config.yaml
arch: "resnet_bottleneck"
model: "image classifier"
dataset: "microscope photos of single blood and bone marrow cells"
train_examples: 194171
image_size: 32
crop_scale_min: 0.5
horizontal_flip: true
color_jitter: 0.2
targets: ["cell type"]
num_classes: 17
norm: "batchnorm"
activation: "relu"
depths: [3, 4, 5, 3]
kernel_size: 3
stem: "single"
avg_pool_shortcut: false
widths: [128, 256, 512, 1024]
label_smoothing: 0.2
loss: "cross_entropy"
init: "torch_default"
residual_init: "scaled_by_depth"
optimizer: "adamw"
lr: 0.0035
beta1: 0.9
beta2: 0.999
eps: 1e-10
grad_clip: 0.5
steps: 14200
batch_size: 128
epochs: 9.4
lr_schedule: "linear"
final_lr_fraction: 0
warmup_steps: 280
weight_decay: 0.1
Rows from block 7 of a small image classifier, named by matrix and row number. Rows with one number belong to one channel. Each number is 128 + 32 x the weight over its row's rms, rounded and kept within 0 to 255. All counts start at 0. Numbers have three digits each. After the name is the row's rms in percent of the matrix's.
After each channel's rows are labels from the 100 images, of 14976, where the channel reaches its highest value: "top examples" is what is common among them. Only what is clearly more common there than usual is listed. The data: microscope photos of single blood and bone marrow cells. In brackets: how many of the 100, against the usual share in percent.
# convs1: 3x3 conv, stride 2 (model.blocks.7.convs.1.weight, 128x128x3x3, each kernel summed), inputs 0-63
# convs2: expand pointwise conv (model.blocks.7.convs.2.weight, 512x128x1x1, transposed), outputs 0-73

convs1.114 093:145135056129121154109141110113079077149102131100113133127057167077107112157133178117152124164146125133051103126123141107170105127111169093178183143167132092141072133136156138155149126102078116
convs2.114 104:177188126187157113096083099059102148107119106112116110153120116104169110108119121175168101096147126066131099112137194112106135138096110122088094152124255136106093086135221082183142143127123130150107153130159135113160071113
top examples: cell type: plasma cell (47 vs 3.6)

convs1.82 070:125127117085149108107095120143050127125129150113124090133105112102107154135131143109114091108130075111088088072097137165130175106138084135149106061121102157208110120069148126108105119106094100
convs2.82 096:160112142083110044167124174085152105095093147122067161076132129095154073154142197124102115117102150161118107136169065155159127133136137096075177105121088131139117145150110150103082096130123121140119155146109155147115107123
top examples: cell type: eosinophil (87 vs 4.2)

convs1.102 117:159077128159180121130106158075141066159135111141150143115133113095119114162117154123186127119038129167143078093152095172104090129111161169144105137146137059097082103155124116120153169130138130
convs2.102 097:112072081112167145161183064133101105191119075141131123147127126127099084123094110109119153082122144086092112098126140087114178128102121110148119134090132148117126120104115139152142103164146112128084189163176075085128091146
top examples: cell type: segmented neutrophil (99 vs 20)

convs1.50 100:135131150133133103137128101129123177123205104138080127143176134154096113116163106177097104115175122094174178162138136160188128140067141126102105118081099101117174094143123139065141082138156100
convs2.50 088:157122103159134132031130095170090131098120075145110153155140127119150163131193129109162121132182163152201219102182132143125060107172093151137178071112137161148134133127114094126132105109117116142098056080083134107151141097
top examples: cell type: band neutrophil (47 vs 5.6); cell type: monocyte (33 vs 3.4)

convs1.49 108:115168163091071142142070149101086139168084089137079158048148157127164136138073173121089122101127164117154153160118159067159153120147072110111183142120164093080141165108137082090105183078161146
convs2.49 118:104153100123154093116144106165089126133165127083177149176170063108106177145100151062154081183137175155130153151080148134098141132146111086131123106090166077128130167146121115162139138128107116106118125130152118163092101130
top examples: cell type: promyelocyte (35 vs 6.4)

convs1.0 116:161113127137108127134166161142114206084126151125118152113141139157115134137133088169090094160212144084142149102116152117205031093139119098097145151068107122083150129144115085108140069151149159
convs2.0 104:164090069205121127077112129170134163172084141058172109147109128162136119088133181110163171124169067090164148116143123153107079089108102134128121155046113149122111105114164121145150133100085152089131099146098040083147160112
top examples: smear: peripheral blood (44 vs 16.2); cell type: erythroblast (38 vs 14.3); cell type: monocyte (32 vs 3.4)

convs1.39 075:088130134093105127112097084140157168119089128126048168108132103136171127089129100115098107167140096094103167184131124131109164121163103098098211077104104154109125121095152113094138105101071111
convs2.39 099:137123134098107135094093120100100131133166120129092167098129058127202166129157121112176142142127184176127164219138131148114121181137115131144107080116151071155142186125128114156085125136141101153176102144128114100144052132
top examples: cell type: promyelocyte (48 vs 6.4)

convs1.112 102:151168112144129103115181088074110070134127124046120136117099118120118079110159134124109147156112106113093134149165100169199145090088188133168095105129183130104061145164143120145153136160061096
convs2.112 112:159168124135158145074127108124100151068161082099106116194124203072152134123130145083122177117193120129136131129123197125125156099121151144062124140164169147120084057105165091149218117121171136074083113128100164156136077129
top examples: cell type: eosinophil (58 vs 4.2); smear: peripheral blood (49 vs 16.2); cell type: erythroblast (33 vs 14.3)

convs1.123 102:131097075090116151148117105111162128108094136130114175176093093070145109151153099171155143194150132114073148154107097111120110167145120099108176141115146107075131133097153171165150116104094147
convs2.123 099:116102091134151105159096101147113150118133188095129142095115078116111120091135116168137139102075162115110134170096108164093087178109145103077095193094178086069118157124149116165159130102103123171201176180109111110166106127
top examples: cell type: plasma cell (59 vs 3.6)

convs1.14 083:085094100184156080145135110117162146113140195144094097149086103154083140123164086084172077074173064147105083063118134138107119101129112135151102148091088123205112140116140148100102111127128097
convs2.14 091:163118116076117124150070187084172120094136109088086106092160128099130128134158141132128069111101129137128123129081093126181147123160094148142140118100149106131115170168084133064083143118088170184115125129119124060099176168
top examples: cell type: erythroblast (43 vs 14.3); cell type: lymphocyte (37 vs 15.3)

convs1.7 092:108094090161153116170116095105155144108103179105099089141054102121112149113174104128166080144186065139079109088104141176161124066133125120161143135062095132202103155138140193136105098094125119
convs2.7 092:205069125119115120111086157065147199141133069068135100090107142075111141089195189141098147120076101133155121075111121101122151115137093112138156126148123144145060074129127160090118123156135148127122128113105153145100138166
top examples: cell type: lymphocyte (89 vs 15.3); smear: peripheral blood (71 vs 16.2)

convs1.35 112:126151064118134146082146112163102172199133137161138136097057191169127178178134155087152099112162118140096082087098164130101083090193056125182146121146120158130131136038142114141084160114145148
convs2.35 105:124123136103132119124075177136129136130098096101132137162111111130127098130093209142146085140144076087119109145124103126141174076074116097074085100148170128136119109139160135166109173126097151145107138150126092055123153159
top examples: smear: peripheral blood (55 vs 16.2); cell type: myeloblast (41 vs 1.9)

convs1.42 104:045111131090094129166094087102126086154089091174169156138144098110115093085155158108160129065089146179143165178125076137095200140083088100124100128129080116142188099111095116099131099122154124
convs2.42 106:156117093090125175129125130146071081083158109110094105136210127128149225156196104097088136163116089149138173119162137069205144103128120174152143067161122114147094083154092117143107159224116122132136107101172161141112123082
top examples: cell type: promyelocyte (66 vs 6.4)

convs1.2 112:189160120085100143145166152095130066101136127119120158137125083033122119165153134119161179166101177136106114118124101094130141170099124100137131136139154129095090150105106106165115140151113143
convs2.2 106:091145120090198091116140068084106136121102119123172139135053150088122147120116131114072139111137115107094046114124115133045136132075167084078111115110151067087110093115169129157140107085097107147141177201081163166090098173
top examples: cell type: plasma cell (57 vs 3.6); cell type: artefact (36 vs 9.8)

convs1.52 116:117134114089116160051141140170121145139150126135100175098108183145180183152063184105044161149101162089102145151116175108118119122163067143154127144148146158128139113057136095122150163137103125
convs2.52 114:129137146118121159105095137190114132128089132101123204146129139183144101097098150085169164165155117089164106193145129220123113106017168106079124094129122081108124110147169063169108137135090135082132101180139121126146156120
top examples: smear: peripheral blood (37 vs 16.2); cell type: eosinophil (33 vs 4.2); cell type: proerythroblast (26 vs 1.5)

convs1.11 103:131146073136143095140111117119090149138081135138103130151076115171099131141176112111195068040155097143095080073128125152140141088106116131157109128108103136185133116122127146106122133126129113
convs2.11 102:185088098099121086167083179047147130095162073089100117163088089122164107152149168132102048125139092168120120126135111112137185109164100150124086112104144134150091137141130136111118142153162161157086131083125114104069120183
top examples: cell type: lymphocyte (64 vs 15.3); smear: peripheral blood (46 vs 16.2)

convs1.79 094:154122063132137161167133107127148094139105147123112178157058144063141108171159182120160156162135137131078159131150121120137139172157162114114117192154186116095077151133160111150156103130126183
convs2.79 102:145134140138154113130106124146168127126096208144139141074097170078039112087092136154122151077066092114115099082098105195103105126102185116080190113137083132106089109099169148156166130110106113139120164146101140147098120091
top examples: cell type: plasma cell (46 vs 3.6)

convs1.95 101:144161072150121083117198126089126074059140146101113133135067116094094087097153114110121097134112127075063125107191120152172128099107155115164104164134145103148069152140156119089144096199061102
convs2.95 100:181141099106143139072074129088120108084109084079137150117110159060115120122112148091145154156147105113161089080106159112080184120115125132091141120128136097136088062132172077122153109102131139111084138112125146122116114170
top examples: cell type: erythroblast (95 vs 14.3)

convs1.99 114:128107116072094140071075131152128124132143143135189163099119150153143144160027136072090173158048128154116097112120123165094137165145117122110140119174134146084140128094167059135131131083103165
convs2.99 108:129138106095133118155140099128119182126142123175132169129109164082134149162090098089144169075161115088121076109088105178111084128115143112144161118111117087145105120077171177177183160117129134104083224111100109107102160117
top examples: cell type: eosinophil (88 vs 4.2); smear: peripheral blood (85 vs 16.2)

convs1.62 109:138176146106147109119090174126115072128169131074128118125135096109086110133135137115165117104008114128125099131112114164116198139088155148136112090173131157160073115127144136098137136105088092
convs2.62 107:131169139066161092142132132095152097140142123210090149153070094055123125211082118135066120125159130095055077097096096106029156132112129088126128109144159139141122125088159132170142130066144109131093145116075155159084091143
top examples: cell type: eosinophil (99 vs 4.2)

convs1.6 106:157148179084111125097125154127106124091223126113108114129186098121096115091101095139077122143116149116166131131123126127166158123053139104083106123105114150165125107131105115140124071145132102
convs2.6 089:099138140125147153095147090110112100133111075197107141078073126123110096127117098153113154106139139117106127109154100160081105103122105105131126091139109118098140141094127124163108034088092124120094117108064146155133100150
top examples: cell type: band neutrophil (35 vs 5.6); cell type: eosinophil (34 vs 4.2)

convs1.15 083:138094093084079125115093108120118150140102182132120126126066107115133115167143115116117071152145105131083078072102117161118123082152072082165198164109141111126100164079149145124101138099161198
convs2.15 090:148161110091130069103092146052178192102116126098124139041137108091118119119162170147133129100122138131146142096125051094156149117124086076107104109137121151149119066113136168137135147130173132147143136153108105125130165101
top examples: cell type: lymphocyte (88 vs 15.3); smear: peripheral blood (47 vs 16.2)

convs1.84 056:126100086055108120124112201169118103168157102098113117181053086111162143127178186128184136158056073153068152138112101156076141113159138124120119096112137145166093105094158148154143115082100128
convs2.84 100:101149152118094130168111132105118169100142130197091101167058124087119136141092111158087108121155117118072085094119069117109056120085124112115103107210117080073115149109158139136107089105184138123097175115071177151083114107
top examples: cell type: eosinophil (77 vs 4.2)

convs1.16 104:129135059110120145100151130162105171197147150160152143114046184173124183165144152088159108145153110145083098090103167141109088070191051113149138101136104175133131136038143110145106141117142154
convs2.16 096:156135146092092130124071188155158173127063146137125137110101116116106128111104242138159114125130054087123099133127075135127171102082145104097114101179090122142109111129187134141140180121110169147110152159113120065119165142
top examples: cell type: proerythroblast (37 vs 1.5)

convs1.100 100:168106170116116108104110182116117084095039066132184114103194109127118102077034096126111104093102160135155111118142112122124110108103122126095109121125103101119137102144070084120135145160116120
convs2.100 114:102138077123123104136152101072091029142117049098142094106127085156126130110101118072127133181107147126106050152139144131132192084092101135187079140115109098121090112138115081113071084174114096102139109122153093121128142159
top examples: cell type: segmented neutrophil (41 vs 20); cell type: promyelocyte (28 vs 6.4)

convs1.85 074:050124099161136106176114110148204147109076152159145160155101110135127124119180099117135116150170088134109171146123128211063165199147092132051125171166092139114131152110138164075124091134106132
convs2.85 091:107100099074092116163118156184128117108126177150070127101183134110028127168131088139146147157071133150182132094162063117189070158148115140205215118118093095141046127176052142110131133125095132183118143112122143116134222093
top examples: cell type: erythroblast (51 vs 14.3)

convs1.121 117:125161157088076121071138212170103143081109125135165149142165135167136131109070091121060110087132132119138074051152129087126152118164141074090156107170113179160150130135136095091147067173095166
convs2.121 104:052145151140124114148092191105140088156116111157099111125101119148126112130086113137155122157098043093114083114136124108134124099113086156184145136123094090133093100127146142128078104141156154092084126088121149095078094136
top examples: cell type: eosinophil (96 vs 4.2)

convs1.101 069:085110132097111104098044084109141145159113148145096126114115088100155149089069132089084127159097053111118116139149111149065173139164101125104178092090138146130108132079158140073128128086097157
convs2.101 092:119096145103077088113104161073117175114139107162116203115089062101173151160152112119166135116132163186095127162155103165101124147130141127140090089120130051150129200124111153180106143106148122134123131140127150088142070121
top examples: cell type: proerythroblast (27 vs 1.5)

convs1.113 115:201096142136125130110163157119089205129150165118139109106141156167107140148153119143109077146206134107163106059114141118194052074137144101137150144090123134116128138154129078138112085135142173
convs2.113 103:189090106163148126125108136128178175188091120125157108131063118167120088108108158145170112085144107093136155115125133141092123042126078132125095160113114168083128117081166142153117117074084173093119121164091092064154148144
top examples: smear: peripheral blood (57 vs 16.2); cell type: monocyte (47 vs 3.4)

convs1.44 122:176128163123086128093152205172116173073148138123117133107171152143139127123085101150023120156177173077151137103128151085195113106139143085093151179116129141125149142159120082095141057155136173
convs2.44 105:130136110185142154048114130169132137167119102113163155133100156175110131085105128104154168133141142111135113126134137181088093114092110154124154145050122111128119133139160104145105134087097129045096138131093117140125143144
top examples: smear: peripheral blood (56 vs 16.2); cell type: monocyte (47 vs 3.4)

convs1.4 110:130130162135162108056067129151100095128145150080189089103154153163142148128074124105097155089021065135153059093103133166099144127119150184151133097181138163151127115149123099128108155108054153
convs2.4 092:120151146051162141161205141096154121142128116191084164096120130146128089191075143106114144089124084082100100108129109133085177112106092121172123080150130104130144129048162177151124081114135113093119125126085140126096110122
top examples: cell type: eosinophil (69 vs 4.2)

convs1.111 089:123108044158136125132136148136112124077081162121104126136066150148089146124145069124134143173168126135043134140107159143155064149119105133182110140110088143162128138104137145123124100125104125
convs2.111 090:186098110137132147126081164123141150113081126090097086103126139106172102114147245156111174139132095124178094122081120138108157093074120117117100117129126082166103117150114108055124119158159138134109116130131110083174159155
top examples: cell type: plasma cell (68 vs 3.6)

convs1.37 094:139143076128111112128150111108037095133089137090073129110083149112076119160119140129127085123166132101062124109141150130209111063102166122217150101138135078148093144147145111137156156125085149
convs2.37 101:221149091125156122112093130060129114064126094077122093147128143096125104109136144141129066141155101104116069107076118131141170142111077111104120123122251143096086097152187114159159145135116149128066114101133096117087066130
top examples: smear: peripheral blood (64 vs 16.2); cell type: segmented neutrophil (55 vs 20)