From a checkpoint of a small image classifier.
Model: 5.63M parameters, depths [3, 4, 5, 3].
Training: adamw at rate 0.0035, 14200 steps, batches of 128.
Data: 194171 training examples, 9.4 epochs.
Rows from block 10 of a small image classifier, named by matrix and row number. Rows with one number belong to one channel. Each number is 128 + 32 x the weight over its row's rms, rounded and kept within 0 to 255. All counts start at 0.
After each channel's rows are labels from the 100 images, of 14976, where the channel reaches its highest value: "top examples" is what is common among them. Only what is clearly more common there than usual is listed. The data: microscope photos of single blood and bone marrow cells. In brackets: how many of the 100, against the usual share in percent.
# convs1: 3x3 conv (model.blocks.10.convs.1.weight, 128x128x3x3, each kernel summed), inputs 0-127
# convs2: expand pointwise conv (model.blocks.10.convs.2.weight, 512x128x1x1, transposed), outputs 0-102

convs1.112 [123 125 126 138 124 139 134 132 120 102 126 138 154 151 124 120 123  58 127  66  84 121 118 140 109 121 100 121 123 105  85 132  53  69 103 144 118  77 104  80  88 140 100 113  88  91 100  47 143  84 147 102 103  65 116 127 121  84 182  95 111 147  85 173 136  82 149  55 131 145  81  99 109 116 136 113 153 114 138  95 102  97 122 110 102 131 136  94 126 165  89 131  66 120 146  82 141  91  69 105 136 146 135  62  52 121  92 113  77 119 137 134  91 118 129  32 126 109 145  84 132 149  86 111 102  84 101 125]
convs2.112 [123  61  91 179 168 125  81 112 132  91 159  91 142  68 143 101 160 151 129 107 131 118  95 144 166 135  78 171  99 171 168 124 143 119 146 132  58  86 159 119  39  96 168 128 123 178 112 124 137 156 155 117 155 119  64 145 103 140 139 158 104  82 168 132 107 110 133 111  70 126 108 119 117  78  43 130  68 117 134  45  73 132 144 151  77 118  94 129 143 176 111 129 117 128 180 118 123 148 109  56 118  93 143]
top examples: cell type: erythroblast (45 vs 14.3); cell type: proerythroblast (31 vs 1.5)

convs1.94 [136 155  89 135 145 115 119 152  92 168 122  95 103 125  89 123 138 114 140 162 137 193  56 134 105 119 183 145 133 200 126 142 127 120 118  83 118 114 146 142 128 113 124 124 120 124 122 150 157 127 150 165  82 105 142 134 156 159 158 139 101  61 156 149 119 248 102 113 112 149 104 102 111  86 131 121 148 155 113 121 143 169 143  73 154 153  63 103  86 182 150 135 178 138  51 122 146 115  85  96 153  44 146 124 165 104  99 129 160 128 139  83 114 123 126 124 158 158 153 170  81 100  98 148 167 125  56  65]
convs2.94 [150 110 150 113 160 190 129 116  99  95  80 172 125 171 142 148  86 105 145 106  33 136 109 128 204 126  89 130 117 168 101 153  93 147 118 216 164 172 118  92  83 122 178 124  76  87  88 124 128  55 138 149 130 102 122 113 179 121 123  95  83  74 117 113 133 149 110 157 117 156 134 121 123 118 181 139 157 102 107  74 121 111 142 147 155 146 151 106 154 158 172 100 129 118 118 111 102 118  80 127 155 202 116]
top examples: cell type: plasma cell (51 vs 3.6); cell type: promyelocyte (48 vs 6.4)

convs1.45 [139 105 165 105 141 120  74 115 158 125 100 125 113  91 118 184  95 118 138  86  80 144 168  53 132 136 139  23 125 117 123 136 117 152 125 184 149 144  65  91 118  98 124 204 134 169 130  52  72  65 131 137 175 134 131 153  85 111 157 106 163 189 128 124 156 126 178 123  56  55 134 166 133 129 128 161 120  98 101 119 155 115 120 186 107 111 128 138 171 148 116 121 125  77 136 118 133 125  83 160 111 165 154 148 123 108  65 150 153 104 133 145 145 158  67 149 127 145 121 121 119 169  90 138  95 154 139 129]
convs2.45 [124  59 132 128 122 142 138 175 158 126 113 127 135 116  71 100 116 108  76 132 145 185 136  98  89 132 122  85 116 174 154  80  76  92  96 128 127  94 120 135 118 120 118 212 116 155  89 129 108 144 171 112 131 145 102 133 118 148  43 156 139 116 113 112  73 144 170 134 120  66 122 106 148  93 145 108 168 124 136 152  97 207 129 122 144 104 121 144 105  72 171 146  91  37 174 141  98  74  89 155 165 114 202]
top examples: cell type: segmented neutrophil (72 vs 20)

convs1.63 [ 76 130  93 158 110 135 168 147  92 107 123 142 124 149 120 158 169 148 125 172 186 138 103 141  52 156 142 152 119 177  63 161 147 150 116 119 140 126 114 114  61 129 202 114 196 147 152 182 131 150 169 102  95 151 162 107 127 160 144 127  59 131 108 135 137 111 133 144 145 138  75  55 145 162 109  92 164 133 124 195 147 124  83  98 116 106 158 170  93 130  79 152 156 101 157  75 122 139 178  62 130 116 135 158 157  98 129  83 162 100 150 171  45 161 128 124 110 102 158 151 163 152 137 112 139  98 115 112]
convs2.63 [ 73 111  74 145 174 112 163  60 149  96  94 178  88 111 101  75 141 152 148  94 153 129 129 115 166 142  72 122 138 125 115 172 137 175 156 163 169 151  73 213  99 124 128 119 132 134  53 170 146 131 151 108 175 155 145 113  54 120 140 156 104 106 109  79 151 115  95 173  79 107  84 205 154 105  67 139  59 193 128 109 127  47 124  89 100 157 138 139  58 111 151 100  78 128 152 192 133 111 146 205  90 213 116]
top examples: cell type: erythroblast (81 vs 14.3)

convs1.10 [137 127 149  99 126  92 109 139 147 138  88 112  82 116  94 181 128 102  95  92 118 140 168  80 125 113 113  75 145 167 111 134  74 133 165 140 142  95  93  50 130  97 134 169 131 117 134  51 101  40 110 139 186 100 153 118 112  48 170 131 163 140  95 101 102 113 173 102  80  98 158 173  88 100 127 166 112 152 132 124 136 139  97 196 137 119 130 149 156 122 130 122 132  78 124 134 146  85  69 176 155 135 161  88 127  60  99 165 155 113 145 163 173 136  97 143 131 137  89  76 133 171  96 139 133 181 144 100]
convs2.10 [143  78 122 120 113 124 140 187 177 126  88 112  93 126  69 108 154 147  70 123 140 201  98 114  89 129 142  65 125 184 124 113  63  81  99 133 134 110 115 122 106 121  98 182  91 116  90 116  98 154 128  67 101 142 105 157 123 157  66 169 155 106  77 119  66 116 156 138 129  58 111  89 144  93 167  92 167 118  99 106 101 178  97 100 124 118 122 125 100  77 167 167  97   9 163 149 100  64  87 162 175 127 174]
top examples: cell type: segmented neutrophil (74 vs 20)

convs1.88 [172  86 159 145 129 145 103 196 154 160 118 113 124  91 109 177 165 168 135 157 126  39 155  42 142 153 122  59 143 114 130 179 143 178 162 149 147 166 109 109 123 125 163 126 160 156 117 126  85  68 151 174 138 164 152  90  90 100 108 170 156 108 128 133 136  83 124 172  71  61 127 155 141 118  98 165 137 141 106 167 174 158 127 155 157 135 123 179 160  81 140 134 196  83 144 121 101 112 111 158 128  94 136 125 149 122 141 152 178 113 109  88 149 135 138 120  74 160 130  86 113  76 102 185 158 145 138 123]
convs2.88 [134 103 144 142 115 161 149 189  55 168 139 149 150 106 142 110 158 153 124 141 136 110 152  96 127  67 178  68 132 157 100 122 100  67 130 130  91 152 106 121 108 175 142 156 134 136 125  78 146 101 128 135  97 137 111 122  46 156  84 154 164 124 155 121  52 138 139 146 109 136 139  97 131 115 175 118 173  71 135  87 159 172 108 118 140 193 157 113 115 147 129  57 122 164 155 126  81  72  77 148 184 125 141]
top examples: cell type: segmented neutrophil (76 vs 20)

convs1.44 [ 93 180 137 128 117 108 157 178 138 130  92 130 122 157 142 120 137 108 114 169 141 204 107 147 126 171 108 121 133 195 120 119 113 112 108 101 153 110  96 131 105  86 181  70 196 128 153 130 178 155 120 117  33 120 155 126 137 106 169 132 122 110 151 125 178 208 180 104 153 158 128  69 142 152 140  56 148 155  69 148 120 131  84 114 103 142 113 122 141 207  90 127 147 141  92 152 158 142 131  65 149  99 106 133 142 130 112  54 122  97 149 131  92 144 118  45 155 126  93 109 100 156 125 115 153  89 110 133]
convs2.44 [ 81 114 172 113 153 204 160 153 149  65  71 107 124 170  92  95  84 133 129  98  91 168 118 122 200 123 110 145  90 125 120 144  94 107 125 182 191  80  68 125  97 149 162 103  81  87 100 114 104  87 194 129 140  92 111 116 111 101 117 168  97  98 117 108 127 137 125 170 144 130 132 108 146  59 123 144 137  77 150  67 116 128 121 139 124 157 179 158 162 169 195 133 145 133 161 133 148 125 103 138 144 181 135]
top examples: cell type: plasma cell (35 vs 3.6); cell type: promyelocyte (29 vs 6.4)

convs1.7 [155 106 143 119 141 179  78 145 143 136 119 115 115 106 116 124 146 128 157 125 140 130 156  50 119 142  98  28 126 116 111 147  99 140 128 218 134 151  23  87  90 142 128 120 140 184  92  94  54  80 154 152 135 128 135 157  58  64 128 129 141 163 107 147 141 104 165 127  60  47 106 133 126 148 140 148 122 121  90 114 136 138 106 152 124  91 145 147 150 134  88 112 135  49 169  89 155 104 133 126 120 173 142 100 116 101  87 129 118  70 130 167 115 154 104 125  96 152 138  74 121 153 105 149 124 124 147 136]
convs2.7 [114  74 154 156 123 149 153 154 126  99 102 128 175  85  80  89 124  94 138 141 143 178 145  79 126  96 109  80 145 135 137 133  83  90 132 135 137  96 132 113 106 140 102 197 162 146  78 113 137 121 147 167 119 147 124  93 137 130  32 171 147 106 170 100  79 106 130 164 119 109 123  98 142  98 133  63 156 156 154 158 113 201 121 162 138 138 143 126 128 117 155 108 107 115 187 175  88 106  45 189 141 118 155]
top examples: cell type: segmented neutrophil (64 vs 20); cell type: band neutrophil (29 vs 5.6)

convs1.126 [ 88 141  78 160 120 159 142 168  79 105 127 142 105 164  98 142 149 134 136 151 128 131  88 118  39 165 137 129 136 155  48 162 136 141 105 148 132 131  98  94  52 151 168 124 167 146 135 136 123 152 169  95 101 154 148 124 109 152 153 117  46 155 100 171 151 110 160 138 121 126  60  46 142 174 159  79 164 145 101 160 138 115  93  84 112 122 137 140  85 166  82 155 142 101 126  65 117 149 141  51 155 142 124 143 129  97  95  76 132  96 157 142  47 139 140 109 137 101 156 139 137 161 115 103 132  89  90 112]
convs2.126 [102 113  63 135 166 127 138  33 134  75 116 167 154  93 105  67 161 181 145 111 123 125 114 144 186 126  63 143 137 129 121 132 117 163 106 146 133 136 117 152  82 123 139 105 114 141  57 182 140 126 155  83 163 138 110 152 129 145 153 130 116  70 119 137 149  97  83 168 122 120 100 187 152 118  63 103  68 146 152  99 110  58  97 105 124 142  99 143 109 120 143 132 107 123 138 156 128 130 145 126  57 161 103]
top examples: cell type: erythroblast (61 vs 14.3); cell type: plasma cell (33 vs 3.6)

convs1.95 [149  93 163  74  83  76 177 124 162 153  95 143 179 154 150 135 100 135  93 141 151 122 184 153 154 144  98 119 115 148 147  75 126 128 121 107 133 123 120 124 142  71 148 109 155 140  65 146 133 126  68 121 169 135  94 122 111  93 129 109 178 133 133  82 130 103 158 131 177 131 172 178 127 156  49 158  75 116 146 151 134 124 109 181 109 101 159  92 166 136 143  72 133 159 206 150 184 128 158 181 122 122  90 130 133 132  80 138 142 127  76 165 165 108 116 109  95 131  51 109 186 126  79 125 121 171 188 159]
convs2.95 [174 136 144 140 110 163 134 140 103 107 117  93 182 122  88  82 148 150 102 148 126 143 147 112 133  75 159  79 162 152 129 106 119  90 106 129 110  99 151 121 102 155 105 148 172  99  81  86 143 154 117 123  83 148  68 106 105 125  72 132 163 106  78 129  53 153 164 155 139  81 107 119 134 107 166  28 159  70 115 127 100 153 116 145 168 156 149 136 117 111 115  90 137 155 172 161 111 125  97 158 147 132 161]
top examples: cell type: segmented neutrophil (75 vs 20)

convs1.43 [113 124  71 163 108 158 178 152  73 135 116 144 103 174 102 130 156 145 145 154 129 123  77 115  63 142 169 121 114 160  60 165 157 155 129 110 131 136 110  88  52 141 173 126 177 143 128 170 120 159 172 131 100 141 149 129 119 167 122 135  59  80  83 149 126 111 129 146 110 115  78  66 119 147  76 108 164 130 109 184 159 162 108  71 144 129 158 160  69 156 109 154 172  89 127  86  77 119 166  74 119  93 123 154 153  93 109 106 175 104 142 154  82 141  88 152 107 125 159 165 176 156 130 130 171 110  88  95]
convs2.43 [ 92 107 121 119 171 117 163  58 140  77  90 131 159 117 103 111 142 156 182 107 126 151 107  40 175 135  64 151 175 101 112 193 128 191 162 110 205  73 122 151 125 117  96 106 178 165  89 132 145 138 156 122 166 143 126  85 110 106 133 107 113 163 133 103 155 120 121 193 160 105 139 195 216 121  93 115  72 193 125 139 153  74 174 102 137 150 107 149  90 109 175 156 100 125 159 163 117 100 141 166  57 170 146]
top examples: cell type: erythroblast (56 vs 14.3); cell type: plasma cell (29 vs 3.6)

convs1.3 [ 90 126 100 122  95 124  86 134 100 105 103  95  96  82 109 128 118  94  99 136 149 143  86 121  95 125 131 112 122 159  96 120  83  89 100 125 125 115  90 126  37  82 145  91 141 138 119 152 126  94 143 116  38  96 138  46 119 146 114 111  89 114 122  99 130 128 126  92 105 118  78  66 110 116  88  83 125 134  74 128 106 132  60  83  99  94  87 134 102 112  66 109 104 104 145  85 124 103 134  58 133 115 114  98 105 113  98  69 110  62 126 133  53 107  85  79 112 100 136 132 101 105 117 111 133  65  96  87]
convs2.3 [ 99 107  94 136 183 129 154 143 147  43  54 111 186 122 124 105 145 118 183 113 123 118 119 103 173 142 128 165 114 121 148 167 137 130 145 136 159  66 111 124 101 133 157 111  82 128 136 121 139  80 120 120 156 142 137 118 115  81 128 135 114 124 148  64 150  93 108 129 118 127 123 116 146  98 154  96 116 119 159  15 163  57 128 159 129 145 155 168 127 172 152 130 122 128 150 146 153 164 149 151 142 163  76]
top examples: cell type: plasma cell (68 vs 3.6)

convs1.61 [ 61  45 121 152 130 163 151 149 119  71 145 106 134 173  85  98 153 147 135 136 119  88 134 154  91 157 157 148  73 126  85 156 140 150  83 168 113 149 110 125 104 168 172 140 174 148 106 132 149 166 164  68 128 145 127 149 125 171 168 102  83 131 124 166 152 101 127 149 145 156  55  95 137 146 113  76 155  71 110 174 142  78  95 139  91 115 160 148 129 162  87 136 139 124 141  69 119 120 162 100  63 156 141 131 140 139 106  82 146  99 122 152  48 144 158 142  66  73 152 147 154 184 141  81  99 125 135 142]
convs2.61 [ 75 160  82 143 137 135  94 122 119 114  94 182 100  69 113 109 152 190 121  99 165 129  87 147 204 125 132 158 107 126 145 103 131 138 121  99 112 129 111 182  55 146 102 125 138 149  83 171  79 110 151  53 160 126 129 134 104 158 124 144 118  37  99  92 121  91 111 167  45 150  92 154 155 110  74 136  94 144 133  94  86  75 135 131 113 127 147 129 120  86 101 114 110  91 132 152 132  63 146 113 147  88 112]
top examples: cell type: erythroblast (35 vs 14.3); cell type: proerythroblast (30 vs 1.5); cell type: blast (26 vs 6.1)